From a checkpoint of a small model that answers yes/no questions on an image's attributes: encoder depths [2, 4, 4], 203450 training examples.
Rows from block 6 of the image encoder, named by matrix and row number. Each number is 200 + 40 x the weight over its row's rms, rounded and kept within 0 to 999. All counts start at 0. After the name is the row's rms in percent of the matrix's.
# conv: pointwise conv (encoder.blocks.6.conv.weight, 192x112x1x1), inputs 0-111
conv.73,097,174,181,206,212,210,183,182,127,135,175,211,182,216,264,129,225,171,175,179,196,247,194,202,181,211,199,269,212,176,285,233,132,197,207,163,128,207,227,216,213,196,164,214,269,220,191,165,260,186,162,158,224,186,168,136,182,253,182,206,165,161,210,141,174,214,192,252,213,109,188,167,172,160,252,170,191,137,161,75,99,211,139,194,191,262,216,161,142,151,214,184,199,180,216,232,254,180,250,215,210,280,191,171,211,228,224,186,194,299,189,174,167
conv.74,071,250,231,205,165,223,186,198,192,262,228,152,189,187,328,147,211,218,187,170,179,195,190,194,189,206,240,220,193,191,186,170,213,200,121,173,156,232,173,194,222,226,190,188,211,147,101,184,160,201,176,196,191,196,223,222,151,90,217,97,269,196,253,226,147,152,134,208,215,230,166,196,160,222,218,213,199,213,165,204,111,208,151,207,241,284,215,350,193,208,245,197,172,212,193,234,215,157,240,210,150,242,134,215,165,207,182,153,191,210,214,229,208
conv.75,088,158,239,200,198,203,165,201,173,212,268,160,179,222,177,211,206,223,196,181,172,181,265,188,199,183,181,199,203,247,129,197,143,174,210,185,360,218,155,137,230,151,230,256,201,128,178,219,202,171,220,175,251,189,212,230,170,191,196,285,143,235,238,265,269,162,178,265,214,330,139,219,203,172,132,172,188,211,167,142,235,176,200,227,220,217,264,220,209,198,252,202,196,179,197,149,178,170,192,124,242,242,225,172,214,124,165,203,228,186,172,186,213
conv.76,138,166,209,247,199,169,230,174,215,208,204,205,182,155,199,229,199,205,191,210,244,196,234,170,191,215,200,185,215,220,245,143,253,230,201,200,345,190,228,190,203,252,179,210,250,128,172,207,272,211,223,170,226,213,214,229,233,218,186,271,132,211,215,201,208,247,197,228,187,200,204,241,228,244,164,194,184,194,177,160,264,174,301,211,169,190,211,171,166,193,351,215,172,212,220,201,198,105,219,246,256,179,175,196,189,222,57,208,170,149,132,180,242
conv.77,124,244,141,232,190,171,203,187,178,155,249,197,201,231,167,197,147,196,213,224,218,240,205,148,174,151,149,171,166,164,158,234,188,196,218,349,233,211,220,164,198,199,179,200,279,206,222,187,252,201,257,152,194,218,178,197,185,152,208,275,214,232,189,228,192,275,216,199,200,219,184,270,154,166,183,206,204,286,215,233,182,136,156,181,168,80,195,145,165,171,213,188,280,188,239,216,191,122,210,200,212,106,248,245,222,222,177,285,186,152,238,182,209
conv.78,136,202,173,256,174,232,177,213,183,302,173,169,184,175,187,167,179,223,189,219,181,199,200,189,195,193,174,215,211,156,257,201,232,200,248,219,201,192,357,212,203,182,187,181,181,184,177,243,180,169,172,243,317,195,215,229,210,161,211,227,186,183,237,100,168,195,139,176,198,181,232,188,216,208,188,271,190,219,163,343,227,170,168,197,245,183,202,194,195,181,212,198,196,223,205,238,233,164,199,17,224,175,223,200,233,177,196,224,172,186,167,209,178
conv.79,123,231,208,185,192,157,251,186,162,73,173,228,229,198,191,184,165,179,247,167,228,201,172,232,199,152,199,97,156,186,173,228,202,205,211,236,183,166,192,179,186,213,158,205,159,184,234,189,107,238,197,251,257,212,205,217,172,175,216,191,281,203,240,221,397,238,260,199,214,228,247,177,217,184,209,204,220,234,236,193,207,145,196,168,197,295,203,190,218,207,171,192,216,207,245,206,204,171,256,133,228,199,175,179,184,203,246,194,234,147,122,167,239
conv.80,113,178,196,229,219,221,138,222,190,204,247,192,144,103,177,166,199,165,182,237,151,197,237,166,241,182,176,194,221,176,190,192,153,222,139,186,368,195,213,214,160,130,223,219,231,191,216,214,168,179,206,266,200,176,195,240,171,194,181,256,149,184,212,178,140,175,191,300,192,185,181,278,278,212,157,250,215,180,197,248,180,111,226,197,216,222,275,233,174,211,201,217,201,225,161,141,152,148,164,203,230,181,295,182,195,187,210,154,151,155,155,197,175
conv.81,087,183,121,204,194,204,187,189,247,134,193,195,156,128,248,232,164,176,206,160,214,190,292,190,201,210,202,176,288,230,156,137,225,156,142,198,169,261,181,195,223,189,146,228,175,322,224,210,193,259,272,176,160,209,216,168,178,225,176,164,188,159,228,178,259,165,176,90,192,170,214,109,160,160,232,194,119,193,163,213,179,238,216,135,156,164,186,226,197,225,234,181,163,151,195,178,210,203,253,114,150,192,202,225,202,260,201,196,218,251,234,201,172
conv.82,074,152,112,164,156,205,144,174,165,211,193,163,194,144,180,209,119,238,203,180,184,214,140,175,211,228,156,160,209,216,244,206,164,193,271,241,156,181,190,175,214,166,287,177,166,259,132,200,226,265,209,277,169,241,188,160,269,189,214,137,240,200,106,182,229,150,153,226,216,198,184,201,167,194,198,243,186,142,224,280,231,198,189,172,272,314,176,258,186,220,249,202,174,184,218,215,220,205,217,165,243,192,201,186,224,200,197,307,171,234,230,177,253
conv.83,067,197,203,172,201,167,201,220,186,251,253,185,188,215,213,182,205,223,204,230,199,258,203,202,182,189,157,260,109,205,165,208,164,206,168,183,265,135,203,216,167,228,219,242,197,168,214,178,204,152,261,80,184,204,199,208,213,192,220,183,201,156,100,184,115,231,184,177,191,189,165,206,202,251,131,184,210,211,215,216,182,197,178,223,206,411,261,208,230,180,173,206,179,170,233,215,201,282,212,177,143,119,224,192,248,230,173,157,208,190,225,184,237
conv.84,090,228,219,226,171,187,163,193,243,208,165,188,195,289,179,200,182,188,213,215,246,209,226,204,203,202,295,102,162,213,203,180,169,220,151,207,162,232,145,215,226,268,175,222,217,199,226,226,145,167,246,202,228,206,235,190,148,201,203,276,102,248,317,187,241,167,182,165,216,230,184,203,200,216,171,186,191,259,158,193,213,224,190,197,220,11,208,195,210,227,204,223,188,201,223,242,218,171,150,223,218,174,216,201,165,209,167,211,192,137,305,214,150
conv.85,077,204,189,226,103,204,133,206,168,198,150,230,219,188,181,185,197,239,217,226,230,190,193,184,219,226,214,186,243,197,167,181,238,204,267,172,161,187,245,223,202,235,197,193,246,256,175,175,165,194,180,227,161,202,242,217,187,154,239,150,211,171,159,257,142,171,181,202,214,233,247,278,225,191,177,303,160,192,186,312,260,208,192,326,243,175,259,203,157,220,160,181,122,205,226,210,213,177,276,93,252,200,190,254,182,186,136,177,242,235,131,206,199
conv.86,082,206,187,227,161,189,278,175,251,231,231,144,250,71,264,192,216,197,211,190,179,227,248,227,203,176,195,224,216,193,173,180,162,181,195,263,219,206,291,144,226,224,327,195,209,137,222,208,150,76,254,237,211,194,160,230,190,188,215,206,227,263,218,214,170,191,183,189,221,202,141,154,206,232,138,226,214,235,244,201,263,203,239,235,201,201,193,200,213,183,213,195,134,188,246,215,208,243,145,118,240,173,200,185,196,218,106,149,162,254,178,192,211
conv.87,074,194,308,163,149,150,148,169,159,137,241,201,239,180,174,159,229,179,271,165,241,213,129,164,190,221,164,229,188,150,201,196,185,213,210,213,229,215,128,198,166,219,253,184,123,185,225,170,224,254,146,288,245,211,204,216,165,212,219,86,179,216,226,223,77,218,153,218,197,144,162,196,221,230,221,158,202,197,229,146,250,190,177,185,237,258,187,254,171,210,125,252,230,171,167,218,143,168,169,242,203,196,239,250,166,234,143,197,193,212,186,181,159
conv.88,072,136,167,164,161,202,181,195,229,110,195,241,208,242,175,236,166,171,218,159,184,169,170,231,200,247,215,180,109,186,215,213,190,192,246,145,85,158,218,198,231,144,154,204,124,238,131,198,195,236,200,185,181,195,184,259,177,164,213,151,185,166,196,113,139,124,202,246,214,196,222,193,221,212,245,202,157,179,173,200,141,279,227,166,253,238,319,175,174,225,148,207,193,197,193,225,212,133,191,182,155,291,190,208,206,164,246,155,203,210,134,170,211
conv.89,102,149,201,167,257,153,221,194,145,179,228,208,219,159,234,160,237,200,206,221,249,220,170,168,203,185,155,119,278,199,274,211,285,172,157,194,195,167,162,243,181,284,143,194,190,205,222,226,174,259,208,201,235,171,233,194,229,244,184,268,210,160,219,254,189,199,236,104,177,166,239,240,204,173,237,156,188,292,187,176,165,240,238,269,193,235,305,143,199,201,162,189,163,225,150,187,206,210,192,256,147,293,176,194,206,181,214,205,243,198,121,206,259
conv.90,073,214,119,162,209,221,189,259,235,230,236,215,177,142,208,164,200,178,139,141,194,175,278,163,186,169,218,203,206,180,246,298,136,170,122,164,227,225,168,168,221,242,245,189,205,154,220,196,142,262,162,128,221,221,243,168,195,184,218,186,151,220,134,166,232,229,181,178,149,168,193,220,218,168,99,84,196,264,227,258,219,179,243,170,185,282,128,288,191,208,207,210,129,217,212,207,182,189,231,218,181,195,191,183,217,248,193,143,204,177,187,185,219
conv.117,090,100,199,208,189,186,161,181,181,187,184,123,172,187,162,200,200,267,197,196,207,238,105,189,215,203,199,148,159,177,171,238,188,193,145,182,233,146,246,181,177,255,177,175,266,192,288,190,218,230,166,194,189,200,218,174,223,214,195,168,208,179,328,155,170,140,223,217,177,187,194,203,221,236,130,180,194,159,141,196,149,232,180,199,221,243,237,271,227,180,358,218,186,201,180,151,152,221,201,173,276,194,177,158,183,229,153,264,194,240,160,190,163
conv.118,123,221,169,231,240,140,233,175,159,153,162,190,186,166,160,158,212,220,157,137,232,248,190,211,218,145,209,202,181,216,207,172,246,218,173,173,158,138,185,177,153,243,222,172,297,275,237,202,336,253,144,230,203,222,203,203,139,171,205,116,164,167,218,228,153,138,170,176,193,168,162,126,170,218,272,179,197,190,192,272,183,212,262,217,213,250,183,223,195,199,202,236,139,188,206,183,241,212,220,188,196,179,312,200,172,267,170,211,235,169,137,250,183
conv.119,099,160,130,236,173,171,252,198,201,210,231,214,229,230,179,167,199,233,178,230,155,203,177,173,172,238,217,210,144,291,207,217,156,212,146,200,211,189,193,255,216,179,172,210,151,239,173,198,198,188,232,228,188,202,194,177,143,238,208,229,231,181,130,170,249,190,217,188,211,197,171,220,201,191,174,233,209,218,174,110,343,175,183,232,164,141,191,171,170,226,187,181,332,235,205,193,236,225,283,148,193,205,134,127,207,244,128,168,211,239,173,310,265
conv.120,116,312,147,174,113,210,157,201,206,70,156,183,235,237,176,193,169,219,149,227,239,191,207,236,223,236,212,154,201,199,270,274,285,202,220,187,192,136,194,190,160,156,164,193,97,170,213,198,184,222,191,175,174,200,205,201,175,156,250,151,182,204,156,305,185,198,147,253,202,172,209,206,210,175,224,131,218,265,224,280,245,199,240,246,242,207,133,207,181,210,161,194,235,221,212,166,208,195,163,191,181,193,166,220,217,196,206,178,151,291,173,179,194
conv.121,131,176,194,198,189,185,160,196,215,198,172,244,208,171,131,218,163,204,204,172,200,175,140,178,192,203,165,152,222,157,226,183,221,227,236,186,205,204,160,184,205,197,260,224,143,432,215,179,245,126,159,169,268,207,171,209,176,241,173,200,242,152,181,161,172,204,254,205,181,195,185,158,209,228,216,170,214,228,174,319,178,214,264,160,175,214,255,212,197,204,223,191,180,199,167,206,227,258,222,166,179,245,150,206,172,145,161,148,189,241,141,190,154
conv.122,111,189,169,158,178,171,306,184,203,223,210,164,231,317,240,125,209,191,181,180,233,216,193,210,190,203,206,205,235,245,189,179,296,198,192,176,117,254,159,211,237,261,113,206,192,241,177,192,283,236,259,226,214,207,171,159,212,221,234,187,130,170,139,287,198,239,173,229,209,216,158,139,200,159,251,252,227,157,190,200,202,141,199,187,204,219,142,209,185,183,220,188,163,206,180,226,254,248,259,221,272,263,192,233,148,237,202,185,202,192,297,193,199
conv.123,117,240,181,178,161,239,154,236,213,119,254,192,158,148,145,205,203,143,210,242,182,162,270,201,219,187,186,135,172,176,279,246,278,205,203,243,141,193,249,198,192,208,321,207,263,188,132,208,181,231,222,172,276,188,205,227,200,166,196,194,268,206,150,334,192,167,158,123,156,147,292,243,217,215,180,237,212,175,163,206,167,155,213,176,165,177,181,207,209,182,213,201,161,205,203,249,210,176,183,161,199,156,275,236,209,208,175,182,234,217,198,231,217
conv.124,087,216,194,256,171,180,157,199,188,250,217,232,208,204,188,198,213,205,229,230,221,187,284,201,213,213,190,268,167,239,177,183,242,209,196,108,307,158,197,208,177,268,231,189,154,184,244,207,274,126,199,208,238,201,213,221,229,186,189,206,165,162,204,285,246,100,137,128,176,200,140,227,152,207,205,105,220,234,188,178,149,300,241,235,165,114,187,237,199,208,220,192,185,207,203,191,200,161,165,196,181,169,154,183,220,186,121,219,213,174,103,210,161
conv.125,124,194,224,233,158,193,165,164,172,132,168,227,203,155,229,157,187,178,239,206,198,161,166,220,204,221,179,349,198,211,195,372,150,198,200,263,247,203,195,215,199,179,205,171,216,184,232,195,327,224,162,260,230,204,142,173,196,197,207,183,174,182,166,98,193,198,170,180,203,142,205,166,171,196,239,241,222,279,213,138,96,226,193,193,252,190,225,159,155,199,205,192,186,210,188,206,182,189,215,220,152,256,200,205,221,163,161,215,216,230,214,190,178
conv.126,143,141,259,240,207,216,310,170,231,216,195,148,201,138,252,163,216,197,209,223,232,211,222,229,178,230,187,121,162,235,238,215,205,243,123,254,244,231,229,217,169,240,199,229,184,186,231,191,248,288,175,295,233,175,152,205,159,195,191,273,256,199,244,203,322,199,190,207,214,212,252,147,251,223,251,235,210,136,133,237,153,287,197,228,212,200,170,204,233,214,157,247,202,218,210,201,186,228,147,198,215,195,175,159,191,233,172,242,240,190,268,204,254
conv.127,139,153,188,197,192,163,231,163,194,164,164,233,215,221,163,147,225,164,204,215,246,188,177,140,199,175,176,197,199,172,166,267,213,216,161,257,171,182,194,161,201,212,173,217,182,217,220,190,261,183,163,196,211,218,167,207,215,242,214,187,231,207,173,179,176,142,227,174,226,206,171,207,218,221,162,284,243,202,201,155,317,152,306,207,141,207,294,189,206,229,218,230,238,209,235,237,204,164,246,254,189,231,185,165,229,194,214,148,236,224,259,405,184
conv.128,119,157,152,187,229,176,225,210,215,312,243,180,178,181,203,218,206,182,255,225,231,160,152,238,207,227,183,189,196,233,208,189,194,205,170,182,162,134,362,189,248,162,119,176,177,160,234,208,140,167,179,210,340,191,190,182,216,242,208,182,200,165,207,168,207,178,135,160,199,149,202,235,198,251,207,179,207,194,192,287,164,207,183,170,224,182,205,152,206,194,218,197,243,181,208,165,190,204,209,96,125,190,269,268,162,205,174,161,156,194,198,211,142
conv.129,080,143,247,229,199,197,208,180,255,283,233,253,184,285,226,169,187,175,239,220,187,197,158,203,207,175,203,199,188,187,181,210,172,172,146,197,305,190,221,180,170,273,225,198,284,201,177,249,154,186,217,143,206,210,183,232,154,170,189,228,126,196,267,189,212,214,178,211,199,198,229,177,157,246,134,115,148,201,84,186,252,219,119,226,185,329,254,176,200,199,241,194,229,157,212,191,172,192,185,194,171,242,198,290,217,265,180,196,180,189,237,190,225
conv.130,109,200,216,268,163,231,134,197,271,243,169,186,187,143,248,231,220,201,222,227,195,207,190,219,207,223,203,170,157,204,211,117,138,185,164,172,195,264,173,223,258,161,131,165,232,348,161,166,240,183,254,189,168,190,209,207,207,185,216,159,195,226,207,240,188,217,281,121,220,243,143,234,192,185,228,164,195,204,254,191,177,155,234,162,256,210,119,282,166,191,145,171,194,212,261,236,186,169,227,201,181,166,191,283,184,178,260,218,227,133,136,188,191
conv.131,080,207,175,221,166,226,217,169,143,209,230,170,164,139,186,177,182,243,231,143,193,192,259,171,199,221,155,244,162,173,236,176,224,197,203,148,234,85,237,194,257,229,197,260,150,147,179,212,229,224,234,190,205,212,208,182,312,133,200,164,133,165,200,252,263,170,260,159,198,208,181,202,204,188,186,201,220,220,225,210,202,240,282,175,175,186,212,170,186,192,168,225,183,169,186,155,245,254,270,98,198,198,155,316,163,160,162,167,211,215,113,197,132
conv.132,073,226,270,246,176,170,220,220,195,290,185,179,202,82,113,199,151,178,197,152,212,241,220,203,188,200,172,282,148,189,232,197,160,222,115,183,163,149,191,221,187,246,170,238,307,167,204,192,205,144,214,196,194,233,204,224,165,218,196,156,215,237,132,162,224,218,219,159,206,205,209,158,179,172,240,176,215,248,229,211,247,174,221,174,186,266,263,124,229,168,284,197,145,185,204,176,197,230,172,235,223,237,171,157,237,237,245,232,193,115,287,202,239
conv.133,077,177,177,224,147,188,195,202,215,267,219,234,186,197,282,160,180,231,207,135,205,211,238,209,199,149,181,235,208,195,274,156,158,197,79,236,201,169,172,171,202,221,171,254,256,115,251,223,192,241,200,206,216,197,183,172,164,116,225,231,254,178,179,261,178,270,220,114,168,223,114,180,180,215,246,53,195,164,157,203,193,223,234,193,208,157,162,173,186,209,240,181,210,201,212,213,178,232,256,160,173,193,217,162,222,212,209,241,169,202,305,191,222
conv.134,055,180,142,172,154,203,174,239,191,270,242,209,167,229,194,187,174,192,212,185,197,243,204,206,200,237,202,127,201,222,153,223,203,210,157,201,143,290,230,214,172,300,131,233,241,146,314,185,187,217,155,191,167,224,215,165,162,163,251,103,284,155,168,226,187,113,235,148,193,210,254,177,205,162,280,211,150,195,211,174,268,248,193,207,226,312,154,189,178,199,173,187,162,199,203,229,187,153,228,191,150,191,182,277,170,218,207,178,175,190,225,197,177
conv.135,079,272,219,228,202,173,230,208,179,244,172,148,170,168,133,211,210,268,251,193,206,229,189,186,200,232,221,258,160,206,150,196,138,199,212,192,194,278,201,237,150,183,182,184,207,183,148,185,185,87,202,198,211,191,189,201,205,215,236,231,207,201,211,263,195,122,173,101,181,218,152,159,227,170,130,132,241,224,236,180,185,246,190,219,191,142,265,203,232,219,160,190,111,199,190,240,176,109,177,205,216,130,200,106,171,108,157,184,213,144,178,254,158
conv.136,075,211,207,231,281,211,217,185,157,238,165,218,193,116,255,219,206,137,204,196,209,182,245,242,215,187,221,314,226,236,165,212,242,211,286,185,247,242,229,210,212,186,237,240,172,196,201,204,217,118,255,154,159,171,200,226,215,193,200,177,260,175,88,184,146,190,212,169,219,174,260,239,191,201,277,178,157,287,203,216,172,237,203,176,171,268,120,151,216,215,243,211,208,193,199,174,178,190,283,121,200,193,166,195,258,151,170,111,182,210,190,160,193
conv.137,099,199,177,230,181,205,215,175,191,176,166,196,189,162,165,282,207,180,234,206,187,212,175,192,183,206,186,134,192,219,165,167,198,177,194,204,87,183,205,221,163,189,220,253,233,186,211,219,190,188,244,211,273,225,213,226,202,170,205,145,199,236,210,190,179,204,154,161,174,237,67,214,154,239,243,223,235,139,169,188,69,246,176,241,120,197,238,234,219,228,158,194,274,221,221,254,140,254,226,301,164,213,236,193,226,222,184,232,212,260,298,140,235
conv.138,082,161,168,164,222,205,248,227,210,216,181,169,193,189,232,192,229,274,124,205,208,193,288,176,211,175,264,135,218,261,149,282,235,193,145,234,163,238,235,189,192,225,165,197,179,63,229,221,172,165,228,188,199,190,201,213,218,160,217,201,291,225,357,146,157,251,232,214,192,187,227,226,196,202,189,181,178,148,175,165,163,181,187,188,179,167,176,215,194,198,181,216,217,201,188,135,188,210,286,161,176,192,189,169,179,241,144,165,210,225,101,187,167
conv.139,063,251,163,220,180,155,158,189,171,147,317,278,174,178,179,195,231,194,192,150,166,165,184,172,206,198,227,178,152,188,232,217,134,208,167,145,222,215,165,205,178,142,202,227,330,178,186,232,192,274,231,103,198,202,219,208,234,215,176,180,249,229,206,236,268,203,198,209,239,209,132,136,183,184,211,188,226,265,186,186,202,233,175,149,218,239,120,251,188,231,154,233,87,237,193,225,185,194,211,248,132,254,209,145,197,259,178,196,190,156,208,231,182
conv.140,087,170,225,154,180,218,204,212,223,168,186,161,235,225,276,144,224,251,169,184,229,231,273,200,214,187,199,163,222,207,203,217,277,185,188,124,176,257,218,209,220,159,124,209,200,230,197,198,149,258,200,148,133,192,182,191,253,230,221,266,194,166,158,198,229,253,224,231,181,204,241,160,145,179,166,182,179,220,101,257,215,157,168,143,216,222,217,212,215,177,112,201,112,170,173,221,158,222,330,163,195,197,162,218,262,253,208,300,202,156,241,196,205
conv.141,099,242,166,167,165,200,158,206,227,119,224,196,180,305,191,232,236,205,200,269,173,192,338,208,215,191,158,215,229,232,114,238,204,210,184,159,222,203,198,219,129,212,292,209,194,326,202,195,164,165,187,169,221,180,194,196,234,185,204,284,184,208,165,179,183,220,201,232,226,199,119,169,221,215,226,160,196,204,222,198,187,202,144,169,197,178,200,188,182,220,315,206,148,176,238,200,184,187,139,188,138,195,198,180,171,280,140,261,213,164,248,194,240
conv.142,093,219,97,177,207,220,133,189,265,166,232,141,192,267,151,185,186,174,205,196,230,130,187,192,228,181,243,233,155,143,190,212,139,214,192,249,155,213,200,250,194,177,280,179,156,273,166,209,261,192,232,226,263,211,145,200,242,159,230,195,132,213,122,177,281,222,108,179,216,195,149,273,150,214,188,228,204,227,168,206,230,217,195,255,178,164,110,188,240,223,201,182,145,204,183,194,148,124,171,225,200,178,257,155,224,169,154,167,197,243,226,229,203
conv.143,111,242,170,135,152,242,152,209,230,158,136,195,251,151,206,141,255,236,181,181,280,176,207,177,200,251,207,183,258,193,197,166,185,210,271,197,148,222,128,188,155,229,176,199,201,196,133,202,214,173,175,181,188,204,213,152,186,157,188,193,256,199,207,238,255,365,224,203,178,216,241,162,196,159,217,246,173,198,199,173,196,227,233,232,226,245,210,251,216,179,237,193,167,188,173,276,237,194,189,280,132,218,135,269,224,114,172,168,206,232,261,169,162
conv.144,108,249,165,166,195,161,184,197,177,137,190,212,201,110,196,358,201,235,239,192,252,245,140,160,182,177,170,228,217,197,202,173,196,247,248,151,268,188,169,136,179,217,301,240,124,178,163,207,185,139,164,254,214,204,210,195,227,183,216,194,197,197,248,176,167,190,149,192,176,224,222,234,236,204,245,211,172,193,139,208,201,175,211,202,149,210,228,263,201,190,227,241,123,245,221,172,167,217,149,170,206,131,183,197,221,201,136,163,188,223,166,330,196
conv.145,072,162,81,161,194,185,297,159,203,220,218,185,199,136,259,236,182,157,188,232,200,194,179,206,230,191,226,190,162,190,205,214,188,195,154,226,232,177,213,159,218,197,163,175,148,105,196,237,180,139,205,186,219,225,183,205,259,171,164,249,343,246,214,220,282,168,266,194,239,179,151,121,204,195,213,221,233,201,163,112,165,257,218,204,171,188,147,252,158,206,178,208,199,205,161,193,220,212,236,192,161,202,161,155,183,216,183,172,200,230,74,189,183
conv.146,097,142,207,188,121,204,173,212,218,162,210,174,204,161,181,227,198,176,183,194,153,218,215,184,204,206,247,190,181,231,365,268,257,199,283,172,218,243,203,234,201,174,274,165,222,227,124,200,238,204,204,175,152,217,209,213,204,161,212,184,198,191,131,153,194,213,170,134,184,202,224,195,195,169,228,213,220,149,179,96,191,254,178,210,214,212,183,133,210,163,235,217,260,167,217,226,171,156,204,185,208,165,173,179,157,175,240,170,200,304,254,148,78
conv.147,139,92,248,222,193,213,214,199,235,329,191,228,180,162,199,186,173,158,182,205,221,221,250,245,198,208,257,219,278,140,233,208,237,150,140,143,218,189,205,213,177,253,222,192,175,137,193,206,251,210,204,217,222,216,158,190,211,232,178,274,112,202,137,186,230,221,261,215,165,208,302,152,150,183,230,222,177,142,142,179,245,252,199,189,211,209,188,283,172,177,163,178,208,198,167,192,200,192,248,173,160,120,209,173,224,143,133,181,224,174,281,184,217
conv.148,111,294,96,177,183,207,158,242,216,226,232,134,184,185,232,121,202,204,175,172,225,197,202,180,209,191,169,184,279,176,138,223,224,221,130,173,216,169,212,224,200,207,235,227,172,192,209,200,96,192,177,151,186,206,223,219,274,143,205,174,153,222,226,229,259,184,283,211,212,250,158,232,238,183,139,183,227,222,191,126,183,216,193,203,216,150,125,247,210,166,176,205,154,178,172,163,229,259,170,239,208,170,251,228,186,204,134,228,169,306,299,185,167
conv.149,099,158,224,218,235,230,160,226,255,253,171,229,200,205,163,127,288,184,208,243,211,173,212,154,220,216,175,221,334,184,203,181,158,191,180,149,229,234,212,188,176,238,188,205,213,253,207,162,130,254,177,98,218,224,223,197,152,195,216,129,209,158,173,191,133,171,151,201,234,206,234,230,187,176,178,268,165,218,208,166,218,318,248,212,195,199,236,201,250,187,220,188,220,215,217,141,237,162,131,272,151,266,154,198,180,184,235,239,192,137,123,201,194
conv.150,071,123,236,179,183,215,193,175,193,143,217,176,219,286,251,212,215,187,167,160,201,240,182,209,214,188,164,228,214,215,185,207,129,211,149,277,135,176,153,194,221,216,139,196,171,166,175,203,167,202,191,216,252,199,162,226,159,156,170,205,189,208,291,151,187,201,243,200,194,203,214,199,196,197,200,310,185,232,167,147,181,238,232,176,221,246,215,261,183,182,299,197,139,174,195,239,186,164,139,238,232,265,203,103,158,334,255,251,209,241,169,186,150
conv.151,078,122,198,263,238,224,178,228,191,201,225,259,208,164,277,201,182,194,147,240,176,256,195,208,200,159,185,101,304,180,213,229,220,156,196,210,186,191,201,190,191,243,251,194,70,273,212,197,175,118,183,191,181,182,225,215,222,209,186,145,167,201,203,170,171,257,263,243,234,180,157,205,183,127,153,207,194,198,185,189,177,159,162,237,238,186,142,218,191,230,172,217,135,177,228,170,184,132,173,250,139,256,145,161,224,235,189,318,184,192,172,205,195
conv.152,169,169,243,233,181,211,224,189,186,213,196,184,184,184,234,176,200,201,177,168,181,207,209,203,182,245,180,221,248,215,213,199,184,253,122,231,215,163,192,200,165,261,193,194,197,175,195,215,208,314,197,228,164,204,220,212,172,215,219,229,205,200,199,231,206,213,179,205,213,209,213,259,220,206,239,174,207,164,467,200,198,175,213,216,202,66,209,200,204,189,243,221,183,223,197,187,200,315,235,172,167,166,238,182,210,160,203,159,190,182,231,186,186
conv.153,106,208,203,208,170,185,217,191,235,140,225,239,194,303,199,237,225,162,264,231,204,206,202,186,192,215,184,193,154,200,210,237,193,212,187,234,219,188,303,158,169,219,198,239,214,191,206,200,240,194,220,110,173,206,193,200,190,181,193,163,162,203,241,122,181,172,270,181,208,179,261,224,174,246,131,189,201,118,162,178,155,199,279,212,269,146,237,193,228,184,210,199,184,206,201,147,215,153,394,207,154,170,165,190,281,164,184,173,176,214,164,148,195
conv.154,113,202,125,225,180,208,224,238,145,191,167,202,251,167,140,254,211,251,199,228,184,257,182,167,169,221,191,277,196,223,168,170,213,235,196,216,158,181,207,211,238,193,288,200,242,218,305,190,181,261,198,254,350,215,200,161,252,150,194,161,270,184,157,230,208,234,206,233,262,219,256,224,191,244,211,212,197,225,193,182,162,215,205,202,217,180,257,251,152,138,239,186,203,220,165,175,186,252,132,220,298,230,208,250,208,202,168,197,169,123,205,192,136
conv.155,073,207,233,126,126,201,162,175,187,188,239,159,227,332,184,186,221,230,191,227,192,206,249,177,212,175,190,263,224,170,225,228,268,210,236,191,192,220,210,210,176,175,85,222,179,144,288,163,199,221,196,199,147,187,191,201,188,176,176,67,137,198,254,245,186,162,144,176,175,185,258,225,206,195,225,199,212,234,216,242,232,189,220,170,199,183,284,233,199,209,165,203,209,221,201,250,192,186,280,137,179,135,165,253,294,164,207,186,213,154,205,167,156
conv.156,098,194,151,228,223,238,147,192,181,151,248,219,210,123,217,172,163,199,185,227,199,187,202,177,201,165,237,103,193,153,172,208,123,219,207,204,223,221,203,237,213,158,195,255,229,139,265,196,200,305,252,131,164,195,178,211,225,165,199,119,118,199,237,159,162,184,208,223,207,219,249,163,145,205,261,147,225,292,164,232,263,170,244,185,200,283,141,251,172,201,314,191,188,222,198,227,235,212,226,190,179,135,219,254,178,164,225,229,202,184,148,174,196
conv.157,080,189,167,168,86,230,136,188,195,150,219,222,178,215,162,232,188,238,163,213,212,183,223,147,210,215,230,167,206,166,153,228,233,214,188,202,84,149,270,190,204,195,146,236,289,220,114,191,226,254,167,213,156,224,219,219,185,209,199,166,104,165,114,115,246,146,162,252,217,221,233,216,208,181,169,210,168,150,170,183,199,244,174,162,191,149,215,162,164,216,278,209,137,232,197,177,177,165,231,203,261,240,242,195,166,224,214,153,199,208,293,195,206
conv.158,122,169,247,207,216,195,225,182,174,184,243,209,174,126,220,150,205,166,150,276,139,220,133,201,197,127,275,192,148,165,148,197,225,185,144,173,183,160,232,225,144,165,207,211,272,152,254,215,277,182,124,267,108,184,160,270,193,201,226,181,176,186,232,219,174,168,214,217,200,159,237,180,205,178,183,248,199,191,175,325,208,239,168,234,236,195,167,222,182,223,213,224,162,208,208,210,131,195,164,150,186,145,285,237,189,227,153,225,177,199,262,208,271
conv.159,091,190,232,209,84,183,226,213,212,184,230,175,187,161,205,317,248,208,238,187,165,178,101,191,209,139,259,170,89,180,189,112,211,211,202,219,127,221,113,243,176,206,271,194,207,152,226,190,202,172,176,205,308,198,189,172,254,187,177,236,190,215,220,212,157,211,247,176,209,274,229,188,212,190,180,167,178,180,178,270,151,155,212,206,153,195,152,241,202,223,201,185,175,183,194,246,155,191,173,253,194,230,187,178,139,246,263,151,195,235,185,147,184
conv.160,106,149,176,217,223,210,203,170,194,204,193,244,217,204,198,217,204,221,204,193,180,202,229,189,194,197,181,194,189,201,214,174,186,230,241,215,152,185,171,175,209,158,174,241,297,258,211,198,232,291,213,209,209,202,200,210,260,215,218,115,334,186,155,252,200,240,93,194,169,252,239,215,193,227,288,158,203,189,255,214,164,202,155,173,212,155,259,254,184,185,324,202,205,198,208,199,186,251,167,267,161,311,188,214,224,149,133,194,152,158,143,189,160